Rows from expert 12 of block 3, named by matrix and row number. Rows with one number belong to one neuron. Each number is 500 + 25 x the weight over its row's rms, rounded and kept within 0 to 999. All counts start at 0. Numbers have three digits each. After the name is the row's rms in percent of the matrix's.
# up: expert up (model.blocks.3.mlp.up, 16x96x192), inputs 0-191
# down: expert down (model.blocks.3.mlp.down, 16x192x96, transposed), outputs 0-191
up.42 110:535548499524495506502545509476503507505521493493505480474472536489478487521498509508490504494492464508427519551525514505500515522493438497530494544509522484534516516438466541525517530521481521523514494518529518475523476513523477498484525495509489559497517481535508516498521508524513490463476535522495533527481512519517501482501506493474533506493480488508479498487465507452516491526506485503467483486521492515493506486531525459474455430522442495501478500445490509478444456481502466479452513490519478500505498491453514484547510539494503478511527496524446509493483540482473447506
down.42 111:506516540488513487535523497499497515496501503474542496484493504531498568540503471469495506519533512486485472507525513457492466510464502485465514545538528471522499509493475520518505517485579529483498505519530521526510524502514502495503528553502464496514471514462467504504514518516507498462478538493532521525485514502484533496473505492527485527514480492515469543496476495471501503572511455485488522483513507488497520508474523522450513486483460511481469482495466453484492449476476458450513474514479500485480470459472542483519502526509562485477510511526476472486452511507443480509
up.43 126:478496498502453496505489491530527500535503499511478475490551552499506497485477541526522510521499540511566473492476475493502490486471488515478503478526499495496459454508502438505513498510496503481487469482493512523511531478489479504516494485541457462468483445479446492481505481512509498525508500503494507505499504539487513540525536496505493504508497495524523482500512508508494584505483481502497508523480497494442520507483512503494523441515556461466544468531441486499531521466476514550531507513479470445468517516527463464478478454500463507481494496480534478488492469485512531481
down.43 131:531495518448506528500496500513499516496538536501489458511496536519463499493488526517503490499491502565513470475536464509505436466483480528482489553528510441489474472476444491518502506458472528502476544521464488523522441516479458469506494515505467486481482486543516536529502507482478498516457456595508504485505538526490505491534476458510514493517490509521509515507498507469530558502474481481494519487522502524487528517461498507494492511537494506496533490507513507461528507477488451506503518496511513522518494470511467475556501474514490469502479524545499505480493484507497497499
up.44 092:506459490489472519491528489467490523475481503501460506495485449511493507520506467482498516480506495511402523492496546490503511535457444486468505493483463506492506487497501504485500530510492499511503485523499489503555519503472492549523551485515495502511516550530517477490489468480443444500487547470507526515502486450522456458511490505509492488488482482471489492543522542516511481512522489519530483544529489499549534512534516495485500425492482511500506512485499473510497482509489519477467520509480513517491508503499524532505488534523528531492498503506514472407468481540485504505
down.44 103:506508506466499523540517489472490504488486523495565533522467475528503571516523518489502515460514506497485492551486500495494501523466493483512517509513508502499493512486514519484485497539580515508555494523492528523531526533529510523510499510474473541468511528436433495501501522565502518479508549479542501513485474498475519460454522532528506547494480483494442513454463474483487467522520435521509489479502513489477477507488508497495497482520505534496460475482483484496488481457485509466487498499507496474478495495501525480497494508477529476475490494484501495505451522514461459501
up.45 115:512473504505473489514516524511539513515563468529479479463491590519503484517495489531492503502488528502517550487472501503459502528523496499561517524526577508517520541494428500488539527527517488503500467515507511518509492487517471465518535502491503497505497451482483472492510471476458486480531510513469527498489503508512486528500528485477511504460533490544495516464502483491499484502505487486467495483489466471505515475515513500482502495464509527454564497465467481491516505489470468510469545505469462472475480489518515489491495509526531512493516533467501458498486564503522520457
down.45 128:492487532491514461534521489493477494456519472491503459536485529500493519539513469506524482515513499496507464513548498461470504499484515481477522502490532499549494512493491503519497517440512516532509493520506548493479506508512506482503486544549483545515503530523505503535540543534470498452491523548464532536490519521501516483481508483482511494515478551515484532488510481465529510519513471520448511510521532496506471534461528496463527510473489458475465475457491483517484460494457472497519440554477526491507525461530523472540506491484511465524526490530491493510453510493461498502
up.46 097:511462496475476494474534488461482539480478491505459476543491448522511526510500479487492497481499484511409495484481520483471509477485447488470504474490464495498491498505507509496479507480476510500500482531520507501539522517481507568523516508508489517515497530546532484503496464504457457515508541469521523530496515467508486469512482502510494499515468478460492503567508499513494499518513500544524460526536487515546531525472508484491500424512487505489504506479470452517496482520480504472458530492480529489487519495493503520516479537515521533487479508518506468416474468541481500494
down.46 106:511496497489491530536524494474494509483479530499557545529470471500511549500516520491505530459536509486472497565480503498502512525479502492509515494484499519494490511490519504485484495543577510505559496521481526511523529540532503530519488504476484553482524522435432499486488517559491518469510548449533495492473467490480491467456521536521500551493489480487448509461466474493488447501527439535522488484501514496475462502501504495512501491521506531501461482493484484497486488462484515466492499504524487484474504503499526486491514501478520484483488490476511501509456507514467463508
up.47 103:561560467507515510488516504505468488504537487485520519514474517467498494492548481486474450482481494458476519550521499502502541518492427482558483515491526518543536534506495531548524500482516499527507460497539524508474486523478508471453519522485458544503506495508513498509493508520523545488506513523530491515497511504497501486496501499534498495471449507534494507477493497483528491488519466444464485461481485531475485527535464476500481428541486479504507474484509515535487493493515481477504477503522505511500487520485507483521502542506568492534521496513477508539505559514496507493
down.47 103:504488528497496444506496525523485489480509485529415467490517551507475468544489474515485496494526525529509472439481482488505458527493509475472533486477480516503475479475476503528507465470457535501513514487459502490496519473518485482485503516553511441506496520503505513475514497434508489456495509456478514499517541520536453532502533485474476511532487523517522500539552495493498512501498482501466509528521499496530473502499519509441518498481491460488523510497491512469530480471491493540514545544463494505480494450478520481518497469484480498488544512534507498463499472496523534512
up.48 106:504553487531465497491487529519456500515468487500481528501496464491480526485510521516498535494477518514540506511477525481500504498478506518439465493513473487556483464491472465526535544537513518530508499498540558488506505502513493493478513439550486498451516501497472487513526495508490509502472523563481525536530531512479503507523511533519539510505483465503511508497526567497526523509494517520483505514505514513480504528529519478526481491505483517459442470515479454536498498503454468444480471501463522473467504511488522455465468471495460500516485495460504480518508473491487494462
down.48 104:511494497471511512530503481519514499500539551477533520456480486490493492505483508499474502468487501554497480458478482554510486549510505533487489476503488436478461465487472498488513530488523494494501523463484489520516499514539520489512501484469459528449484502561461507499487501506490491537482484508556487458521515500528529489554493486488480550487514509495500476520474498484504530483485547487534485486525485498511537466478492507491524447503524479561502500513478520442509523489492471494513577447519493490531495488509466503542496512505464490482514526543505503498510490548499539484
up.49 083:529492494517498512485516509485532519487506503528486535514489461490468512492476529490510559489527491527526503519507525470521463506531495498491521514516527504487544486467501503520464501498500522494512514542485527476461471471495500479464523501530508455491513507421491455531527491465521529507480487547520490508549498484480461498446454488478488461513495493462506518534485562473510501518498531552508489535466454507484500538492489456533458526536477549488484490516507480488499499511505523510511448491447494499486554509482502510471463472483504521502458532471470481484529496475502484476
down.49 089:526535505487504496515507473496478463486509501494529507507554481486501512516493488433529481487465482482531540479484490531440499526471509505509501481512511490504486520497522450480506446481518422494486486484478441495491488519549511491473472457491493538487498465547509508487445477554510485491494515489514496476449489439526486454506502507504532498468450501469474473484515480496528462484514510501481538524518532493525514460486502494504478468486489488501450517498500525467516491468506481481488538468476508520506510486512517566504500550514505529525529501517471491491491496514462531511
up.50 092:566533475537508493490462512518474515514533469523502538545512499500476516462489478512495486454438475470512506540492496470484507504539480482473464486474481500514538519478479527564508483490525507512522473518547541467480485499486501499475550481486496558470512488519510475529511497532499548492513499541506516529523507473479516494510457499510508549483475490517511497486495512495577523488510493469470460472504500508523482538506509496526478484508476534482498474496490497564493519517489528502492475461493521499478509529485486483545496573507521518494508537477470497529512529515502518472
down.50 094:488491502493499470495520498530515483473510519507438461488523523481493456526499498492499490436515523534503528442458518539489494541494512491496533489468534520521490467489492498528509465474457523490509518486432485497496540481535476489476507509529500476502483552541516516484497485425469503490501506458532513468491503514536450516547496500474507507491506540496515474511566509493501487467544508516495539526502477481532504492485493497484495487498463464512510526500502512458542515455490504520499563500441495517480479482497511525489510492505466512528541510518518506469492496537527516484
up.51 086:511492494512507463524465537483496519528547457537485528519521479514481504515485510531482524453488462497535452520496479441503510556558519498487485459486495501506527536477475503513494435480517516489521528527467522441495486524509500486513522462472550533486497477503518466515502493505508554475501481529501516473463491474490474493492451512461504554483542475553494484516520509510547499500487526480494438488508487462554480504462506504509492553507478548493489493502518496501512506517508527512526501475508514511504526498504492520532520512528476501498512543474499515526532480469513512508
down.51 084:450507487502484474521510494522518501457500501492478488466515526441518463535497492490522469482493555509526533456516532514489534515494487543517477474459507520558524509524526472477523504475418481487475475478452497501476527517523502454478490547545504505486505525502520484481486466450486499514543479471464518495499463541528471485512475508484508477520489517504508513514553499489494476445514507517471507509497533498488512485532462494465489447513480465494537505502508494520538537506522521510491533533471484521537488515523502503504532492517488532547540506502495475498508518517537477486
up.52 086:503520517483470549518471506494530554483485476522493510490502472471481537532514508515496531457536510492493522494494499457486516497509485517544536488501519536530513490496476523535471487524496517515533490530478531481488464475553474485472498475510520503462508507466499484518541505517464494490502488501522472506544484485448498492457493523483511504509548456448486529519487483453518490531466469534525473494505470482485440517473515506487452472514475539475485455457480495504497473501509540523514471507487505487495524575478500461492472521503508515543482525457482513455519504501517503465
down.52 075:468525481486507519528530514526469465507504481500565476563487495534520523488536513526481488491501538521537519552490498505478491480482520477448494446507551477547467493503512483545502494479530458516501484529505518484507498504539519522493493518495467494513516514511482504508517533560504504475451472513536483520468448461482555510501473497468459492457511468465497484525496502487512528485502502499492502487499549502462472519492516534476467488496494554493461502506508521476510484494496502480462481496527492508465501544476476459529427502473460502522488488500500525519491511514494475488
up.53 127:529488507498489451481496560475559493518542492529502512519555561518511530486496486570451527489495533490496507507493516459500525489535467497540565496497530542500498519516454509519488472494491523479525484490496511497523475473528492498489487507497519505481522452470469488501507493538479511469527480509490477489482481507481492494473522483486506533467528475524512541502520458489504530518473483493482470480497504505500465505487506492462507464485537523469535459468467471510530492503476474549490525542492508473460532511523472455506486535474523494510504532459527484502496511490517537451
down.53 128:546536534444506529535491496506475490473486499508542433558488525559511506509514509507488486517482470518517484534499489490483490498463512483490498503494510515556500506505540495527455502460542491514484535514497498461483483511482490523486509525525511495502482502492533487520510540515492478462500510544473478519452509479514504485481479475481512467484481458518469527497508518492530492481503487518458554524508510497443466507432517520449516554485469535501479528483534499503492468469485510506481458507496539507510540467468529485514492501484474488553475485499477499523474503491476453515
up.54 123:515537540503498507526550516512503507521522499506502497483466543489497519527509489517477501489489529490449533527482537524484524528476478496522487538496579504545545547494453536496527545529512499511507463516522521510513490499517506450493537487512500508514507498511494456500509478489485490484482495513478512521495509500515469491507534486469511503473505515510468509490496503475517489520525470513454524501505504483486509478533521462470483456480468495484473515425477479485471471470474458463450498500491492485471489482480555486499493527529550489523553483494491473464481570499456489469
down.54 137:495484535494519471527532504526519501505519496489524515471493522486468546538524466480506499527529519518500494495553522491500477521484504495490528515557499451527494526484463489527546505492518509516510475508512554530484499484514480479476482542523463523489486508518463531512523497525473495470457536509528496538497510526490554490493516482510490497488474535497482525476477503480510498555522458481482523487513534504510526532511528504476516436496502488493454487479453485462519450479477443449484470543493532496496483462513533481535510521515543484503538497545496502499456515540467500502
up.55 108:476508498500453490516487502551474506529484503492463481497551520485505510476479556514536512512494523517555473477466465495501485494480525520433465461535485475509463444506509437502515515506499518476496490491497519509514526488483493505499478465534474471451477479487448496487505473512521512538482498518493496502511502548480502525530521519500509517528477501491523483501505512500515584507492501496503520515494516506439522505481510522515516485521531482457493464529452475498518519475472502515534488510474465451470522529511453479471486446505450518481491479475516472503483460484506514483
down.55 102:527492504444500519495478510534510507501534537508503470497501518501462491493482510517490486487496517560491477474529483525517448472481477520496493546533510439480491474472430496519525504467482507481470526504464469528520449515483450464500493511507462484480462499535504519528493488486487509521447457576532493496509529527474531486540476470512516508508510510503508510515489497470512539514475495479526532484510486514501549517473499515494482473525501501499519486514501511443536526501513438503496542475508484533534483497518458476545494477524494470491501535549507504470505481531516506498
up.56 088:491486545501490519531522517480511504498512460499490485561508483522472551504589511520511531508550509516513488508513516462501509507494517486517533519534512496525507485480459515529455512543501532480571511510527518464505437507491443507513499495488497469442478486502499507520526512525491500487477517521517492511494507469473523489491467472510547511483461462504495535509523452498516513525461506519506490469533484509465467525503545515520460503497485552496509468479485511544499486530525488507491440482479508487503475517490462460502472509485512489513466538482474515467509473530502493492
down.56 077:533562491502484543504517499521493511496506497463593447538523536533506483500492512481501528473505523497524511506479546506510489467452499499505494505521510511581511471497529478489507505498558509513495475466482475481486491485527496528516492528493533481482488520500487516507479480505498503511462484463486495524516491460477521457487505507486457482436510494471480494481512508516495504479535506515456551449481506491461507504509483505479522502524511560510476520479484478464502463485453519525439499464515502506467521515509527472478478542510478522520492467493491475483545506471484514486
up.57 091:537461518480491490506511497503536549442481468487507500542486478471484524462536493496554507501502486468493482491488483458483499480497467533530541478499516541484549545473526483509481496502502511538511482549487518493524502510490469526484473510459517453503504531509526490515507486524474510506489528499564499501525538520475513468499487497553468512537532471506508571528507472502518514546503494502448473536532517488471461517501493531537480477523485491473490457514447500473515502487499482515513434527477531469492492521507473483525487498485515497500458508500479499522490502531518484468
down.57 091:491568501453503523506505517475504461508477502532584521515528486549547507485503516497493530496509481499482529545505490500551522487499501513490490490478508507498522525533548476474457492504518498433507492540511493475432471525544484490482485507452501502485487502425464489491489536550493514493548484514488481493452493511454523477435499527506500515494499492513485499515514486475510502451481513482511486482531493495494495510494502514481508527489502507517469499534514518540473508488510537512493463456510533497515517507494507492479463499492493527506473454465477515481534522451482511497
up.58 093:521547530488453515551522507513514549527543497534470486495492491522477536479485535517497518458514523504473513481462490509462500516522470524549503509547519485536508494499455563506486533504509546516528504531487519497475476460552482487482502526498494532463497495491470468493546482501453505477493510530498498519521486523460488513448491525495543537492548489488489523508501503485539494544513495519480480503499482498467502480475492494470466455488467521476502470455460471543498493487498489494451498484465509491498520542489515456462460514507523505515496527482477490450500514510500489483
down.58 080:489492457471533512489566496486510505464487466482553473502453480494485454496507542487509483530504498516504518509511499516548462481530491529522517480509480493487482502488501487522492480497468497527505500528513518465506497545533548503498464541492506520452535491506465550512494546531495492509487491522502475517541476527516529476504513490493505461496511505531494490507475497493482497443524525497486483454496511490434461487509500523486505519514490510503496536509540532471476525481542523480426515487539467529485472552481466435515506484459448511511474478488521493523506489520518500508