Rows from block 3 of a small sound classifier, named by matrix and row number. Rows with one number within an expert belong to one neuron, the router's apart. Each number is 500 + 40 x the weight over its row's rms, rounded and kept within 0 to 999. All counts start at 0. Numbers have three digits each.
After each expert's rows are labels from the 100 clips, of 14976, where the router gives the expert most weight on average: "responds to" is what is common among them. Only what is clearly more common there than usual is listed. The data: synthesized solo parts of chorales (CocoChorales). In brackets: how many of the 100.
# router: slot weights (model.blocks.3.mlp.router.weight, 32x192), inputs 0-191
# up: expert up (model.blocks.3.mlp.up, 16x96x192), inputs 0-191
# down: expert down (model.blocks.3.mlp.down, 16x192x96, transposed), outputs 0-191

# expert 14
router.28:511479525497512470456504504423507532494468479491501542512487583573496445564500481523500480492553491589565509454458514525452441584497516531502465516488445480477489499518532484515488525563490553503482493504463552519499518481549517474558529495530508493542566466442510488494545456472478511528509540510470496534513523529529456508485522473439575502466519564481440537525500482509494498543457489508475547533486467472476486502465530417386451460499483519485456555354439411484453431463428501438466471494441448442456495469469492482462472458543421470530513469496500447383433425524429451537
router.29:532531489519513463465518478505495481590467471463502488487517542568511433514560499535493481486477515477573470483414532447466486454481561528451473489513451514529414484492469454538522520497489506547482441486485525530540561540482504469565536460470489555536534458544587484527591505520520527538501504497473517563520556491516478537515444508433476501473521518464521509562424477530499501582541529495499487459596473513497518507539517425414481491511468553445431532409465413524455450484406494432527494545437515423438474501477537558490482566567446499515526474441495466457460493537466450448
up.5:537500467443468515472491514513563463511479464509466547517562463490476422467520552531519540493509521516545418480445513435512420477569539528505515597552441486436431430452429456526523511496486581556474471468463538474544474482460464478533519416477464520356531476470463488507581491416483532579481539492566507504505519483458466523464465495456535547518573466469534483578448557505454555522475545501479524485576493524431515539538527452515508465582514548503549514520476506522525495556526541530512541464466540514519464541516495491456515450478442462518507551455492504525553487505539509507
down.5:508520493522488538491547495556495507550569571509562460482470531567535505437568550495518548462507479525488519454476502607525558487532564527477515522540489423487522540531507491495544419483541405454516560444452456520464445509488501472518578533458463483510462480587482525472452506557493453547476430536592497452506577519465574505592467499514504550424540458527542436514506463472456577492480603496547502490482486512498547447509497511501533434525532505460548475458454509461525564480489464493482484422532498456466530544480427458500499476513459548444462513553485530491512518511515532530
responds to: violin (100); note E5 (64); note D#5 (61); note F5 (31)

# expert 13
router.26:511518538520486512524506539505493512498511509505470542525562602514451500541502480528476540427481543489403467474450478519512473425542568473462483465538519536499495543505421495499517564555511507484485430480471514525478490466439498503564481530556513486557593490493531470486520491494511532504428470516593450522479473518474465478468494536456484550472509447530496528501487514503502503474554479524466568529504490483566480500442485458428458479503422504466422501459446408474460427464441452495533534537472525471453511485474461562492466450404515455492558470449461442400477494369456471431
router.27:494458567537476483540549524516536538525511558515461533433583553519480502487458454496453566477513494488502435388488450491543449459447590485444439452454501463516489506447461459475473496524494483477541466481502456453496460515478485477486497483477481527478488510561538510460449515485501463464460448472472480491515535526466523468463542526504531591560483516577497537555504528521531590509541499492522523564571504509543469449545536459469520422484521435481461504461468479441441440530420463469470509495478528420493452485439495483489449447424509458466505520497518536504489475354397493503
up.2:557511506478451427502487531529461539503469519507446475510482460550546539502502548518477480420512477486550526470455556492426573491504459496524534499539492542560550488582528557467487504440504577452504513514475536504496491422505516545533545506490525558498533530494517436482557442542500553438584566499457528476487511505454458534511510553522506502450537452466484506461543390466468489468496492480435473445449471582455494449444471497453496514544509497426462461496523464513519511444519511558473457441480479524472567555518465509470521568532498578602493483467514443421475528603535550447
down.2:525484502435518488503534477481434513548487544534467522481512521464445470443494436560498538483441519511484504477497476502503528497529450444460509457440570525481475562474482544517410435474446475546535525473538607469482476427493449486501476466510542503485468413457579491500547520514457486455484496480507543549568546539512515440489395473481553514559378534421510523549507478494471487496512471465452489481488488526523488491558475457518444529556516498500519445492559510492456475539503616559545495481608536512506497505483497544484445500464501564385515494484464502495552436482519468556
responds to: tuba (95); note A3 (51); note G3 (46); note G#3 (37)

# expert 5
router.10:550559541419498531467492487554506495554452453491514487491507568502483458478519531510436501415449499455463476511471527487492532418486453476542494483506527545496471457521500512545494512491579528486487388500500535500532505382472466465456543492466446559544456447567564375509523469501535520506515460527560506537554533539503492519448430486547520532479485492518486498503463482514605503583505463462447458467518424564519485523471525471445447353560471500487483490518480422510483498479471500487442513441490475489509517527467494538551456576476503520519520515471469462530535496561501512449
router.11:561576529468491553484476509559508486550475488523502506479526547503465446495536523511455510399460534409474483514489497457506515404489442458512497501525499586487472421511509504516496505499544488460478413481490528494527470381501469487524527491501461550525447467515507373477537447474582516475499461547564506526582533495518452520471448535534519559508505506484515551525491463513603512549502499489432462483536434534508433511469520432435410363544470497476459507496440442479481476451505534504458484448498485491519506539447484517545470527455491469512517465485462457514556502550485510474
up.5:510487484437507533519545493473562517545479442518532439427512527576583439471470572545483478512476545492576462439547479461455525433510505455512511498483480503431510452549516537512459498488558504506447492493580531521547510575478516419473570549451464482433503496472476486462539516465479511544610470455547539525538589500496536533502502554481456456582522513542526467514413497494449536469456498482549449488423404500422501484507560523484516524528563539471552444462474499508543536498536546535513503450493524457549498527525480432466455509476499515445430480449513479507512456534535537475
down.5:468560498476482557551515510515508517489555582482439481438525553410477440503471571518526535445513497577526575464462512565518404477446496515480481525498494455462480489506467516540528528514463423455494516454447455540525518477542444449468445524498402519501512544583517568517468509452485534539486476520584530493538484522550514476594565490465484517575484497558504454525489441446537530503510559507562527503526464524542573454497550525513503445540511504482560474507539473395504551416518504419477565459556484560531481467515477486509533517486448479537482517504520510482470512560500533462
responds to: violin (85); note C5 (57); note C#5 (51)

# expert 1
router.2:486511533430492478557428531506539519513557452509432445408578524518521450456468561551475533404513448469466483457465500458537536492505565458524503489502493516460490546518502512434405495512530513456527514483464445468486416450466525496430455447468478545490438523487579426386484469507478481449563477520582556456450509561540446544470528580512482574484540524543537529547500506468469521517500527502481484512482449517489462453430480445465531515541541500483551497453492436444555517487493531564467500419475477475526533535528509441502493540520455530475489516519533507502529492457549552492
router.3:493438467453492484523470529482516487483470504504471469467584517453478463440529552568484615452535517508459455501500457464564497489529497489488510488522534508508484503504505497481436501475526527463572504452446440475471419473487509494440508496519467535434475506465466496430489493517486532457548519538535462454429517519447451487462539511508475606505494499560514493493478511474461575523440538432484452514557445519467492486531522519510590546531595540507546465551497490475589550528514548592545491535542519478527494498584537490527493470512541486456451575520592556516550517514583596556
up.1:517473433456501486475514494523515571673510521575559491491520500549561515527512504516479467506434503487535515496476510518462523480553449466469430505541472467408516513538469532473520511460497508475494499517500489558547508499534546513503477499424479504500424546444522489478491480557504617532544502500472486494507489477454489603449506499571462506492537472491538447450420442580527505499489493482492456402419453580479618485470452516481518541525512496468536496483531518511515530499561507523509542369544508512512424552511498453484482509503539507457468487473496450555477498470531508487
down.1:476493456524476564489484537553507514521517559511545531412510466398529494507518533521478492505484508586506576404527518576556424457515464489507495537571479435429484471477438479519581497515421511439466501500523494581496485473486490461474464479472442475485488461539453490514497465479439499573484459527573493548568506524480566517557478496555509491529512511503545501537434468488461538546506534454579552469502467499500576457533481497485477404511493488491507480472446487377540583505513428445520550427509527465475474504501438485479526500544445500496519524547473535532510499549569476495
responds to: double bass (77); note A3 (36); note G#3 (35)

# expert 7
router.14:543548526502494506545487468544421465522460531456533504458491454530546428446474580490514497441475420482605526491454422474476505508438502526477452418497520504468475436554527458454513542512541409558485505491472445520470565505494529508536473480490443534455471521550436456460471462462606486519507549456457557464552472418447441517544514553514491529516476529481533439456545433515503539511584520535514488534498469529452551453523521519490552469566535519469491454601472390512512535472440518461520512503494502470473503475528504500471493434537469526499499471452525457537451515552507508507
router.15:545516516511499500527536502498438451462466563537504493415432483511554440423484584480492472487492515512560541506518469485441488439428475496492459490516523469461440444547484512435523515451458437538457501466462473495501540493536523530562489491543450489512521524421390501451488483433551526448520503491441573494523474483429455533503542579522434429484507481559544501497616533531466460445540481525505463540432441559540471457512522496509533492568519494490513451608445475490518546536513497513514519550514515473529504435524496430466464494430455537501507403490536489520500489538520525520
up.5:485470490456443519537466511457495486504557512473491465492486534507420461512468535520438464477534480511438507523498516542476471469519474536552525544427477489478511492445554509507446521555476509501529515476503504526460461535509446489444513498511540517591512497533533521518465451462493467492456454517557454456521487599531434446462491515479521495535535496531473481504451474465587491489516569527437513495452484532440495496470478478421386448501402439524482552506516517445426405456540430440489509527515480548506459477412435476484530487466465417540474469541403496479506497430429405530
down.5:501454583407468517546505516481509465519589453454456416553528571571462458517457533543537582459488491563479456555514464470483449559479510463484548480407478488505501419468439516485476489430564513530529465466532504447527419538504482474453524510556444464498458495515493500537533523523525535502482553583522508475420477490493484474524520425440489515559514505529429483548596546450523525453494547517461448582552484500553462540477544500530482555502512543516560442547507539457543480499454550491482529456509501498520542496487540448553497519454497432424514513498492498461526470529474520514
responds to: viola (100); note D#4 (63); note C#4 (52)

# expert 0
router.0:547572513481538554511452520507534472556498543532559483499489504496461436503504554496490536487439445507516459543498481524540464478544476506489475551447510534468515518493533491522496461491511494515512437537525526466529490526494490476499540551519499493490505524511496467508514511554586574505479500540562498499496492526519512513488430490488490471534459522524504476509460538518559481485591552531468509477471451535457450508488424437478377422581413445512434471546452497416417457457497519424439513440528492488469509514429513558472471491445484412468495408498363468499485504478435396507
router.1:503474555483516471520426468523494485490520479484531468515510511502456436572500548497476474534502463585478443473524483525528456571482430578453547560482475488475476478505533499512501483468461506475507499489514522496513519530543492478464535567518457490498514524532497542507474513498540521455468530457533475492473530533551490474512433505436543483518447535510504448482484523484559527510553514554501529438556535460437460510448467499460425381502419462537437529514465522435410436469516462409470549491541469515526449422420485524524509442477443436442485416551428525531443457504441400565
up.1:496512520510561482427508490510440497467511468492567467566505520479493473481555467492462438470471455431497418511523503504504584556545522549500485511575431537532524501580573532541518500431571530502451540479542489487428463492501520495488552498489434480531496500523524488540502505481472523470503520456470492524495582435501539479508490494443572529455332557555466469430501510530464532484477439445411542472425531457454488528552533511539537539515539574516482479515553515564520529560523551546537488512512488509514485569517433486525543504516508533544544550505541500572528484533507561503
down.1:520455526553535470508511500509511512466540497485407562473489520436493507499509449489505423473510514454515578490494516447450502576490460485574499473582453486538514471502476514518535538522496511526496472488480540587462592519491511506489503468574439573454579491499404500474511453492465484449486629435482558518517440502562405568530542492496458522495479497530501472461450508521492489568541393491454443553509514465511516493521525500490510391444534473490477519514489460456517460501483444460521518612523506510494470486518564488514506579520532501529533466529558478459443485565469484498
responds to: horn (35)

# expert 10
router.20:514599504556519578464543552468517529478478511465526514431471486521556535492494537528478459440464488519532493536480493511417492430482432499512503448470445519510474453505528525486395444553546464464491421478458495501496452476571565516493531511503486566517507449558443496495502516537490474448548519439502503510527487534498504468500529574514478491457469525552486500507529522473434493537498449542506506500484490531475464495573566496518484404450517477507458441396468519503447481451466530495466525500531459472465553540437416407518452609410440427487459528507487520493506500511410507535
router.21:516601504520500540488587519467485541497498488465544564430471497526543555511486550515485443486485488519492489539517467514408468426492438477527502469483469470513455456493508508492431465561466444474499436455501548509501462502591568498535479521498443573533514418518445520456517514535431469429536524456470504531513456525461526471481534580489473481537435531543484518510503493467466470525492441527526496484492497522537479526574582494545533426470554468534470448427474528510468464506492509495468560495550518495479563528455445380529448590424452427527475524518517523474470509509440543555
up.5:507511510469568529461476472486451480445470413503499546457515516408513471518532449461531511512579557447507535492505518519508530508502553524520402469512428462473497527503562499467485514529521495468497529499437385470444444520441547485541516450498497508568464501481558512503472511455524466514510485454494480448449451507462501503453552468551491476441461534547480438480472522542477512513443516435534542560471518478513457454617531574603537495494514491529519478505615527492516548535557545518514423540473392561545460531507464514501522488456539525514503495530503530580520451444525533514
down.5:393427504501494458485514545516528474547469509521389547420546486498509428493503517537499543502530532505516520427561465433546505461479504467490485477429450603481499537509515497504506525532423471423539501500531421518541529537516438496503477468527494452477499491511482487524493520440460502425546544454428448513533489500504473585479531536469453550598494520528561423557556507493490491534497458464551415535519402488511506516516502495518510443492488439506481475514437464437525513503513560538534536552467498459500499447532577431428514414472470506447520492500538506495460509490502529545
responds to: tuba (79); note D4 (51); note C4 (42); note D#4 (42)

# expert 8
router.16:533403559515524474524526549440483495466565436577480561569538502523478470503489492503516517465566560512514446457514472464460500547549493489406454501497405493491500438500482466491469532510476558517529423518481518478460469481466512446455536468478499450491539545480461482495526486457578538529476520498524478510543507507516483496469464480452543529507511517392493489482468428497522525491504508510493535528501498446545501462468486499486443489545417506497412504487462464521463468522490472514493482468504496494501428479471384554456476374416476485476515483491372492527466383495477422536
router.17:476407563516522522563527491478486448483513448529520464583533473475519494486489479442506549443537529448479515473500509528530561555492537481457458482483425535491487509527509420490442484435504526550539484505506436507491445485442463470484517520453490444510551519564481477529513487460524516507516464475474452489594493509501496521496510484509579567493542554435497481526527461513472582499500464522487570539523538501456497497524479451483445478464429468495470505408435473498440478504455540539445448437469514473504461443444406478472493384505427473511526464482407495489475386479449431463
up.3:473495496487465509518486524508565559534513516512484460496548579507517502505532497506467490419528537488452508475489488483495557521524383525510543466506531492551490543522524515496485530545479537453516485518488524530540508424500495550565463538539490524541485510525538469451511465502494535484532522502544500521464505498518459549518521543573493522394506509509489560528504556504469488552532435486446500513488442478446447458517476399416423349499455485458488470452428445482442435445427535478454516451457437414447493516446502448440457521492495492525477437475449440437489470449437465452
down.3:566530483529518478516436481479517481503507514481604501486492444475491535542522467401497470581504448475494437489507569490455557540515492465434473442526480443414519511537498487476501448472542460499509543480524573509551529523557549497439493515459446528510473539463463481499474516546497521428476541468551560540465576495525579395478568519507490542483475483581426470472452513486513488535440432468482553426438505478420534471509489509545533523449582563530475462410539485510491449528520496471533500476482458511484513445439483496536465483538551484472427428521537503444480488514467488491
responds to: horn (75); note A#4 (70); note A4 (31)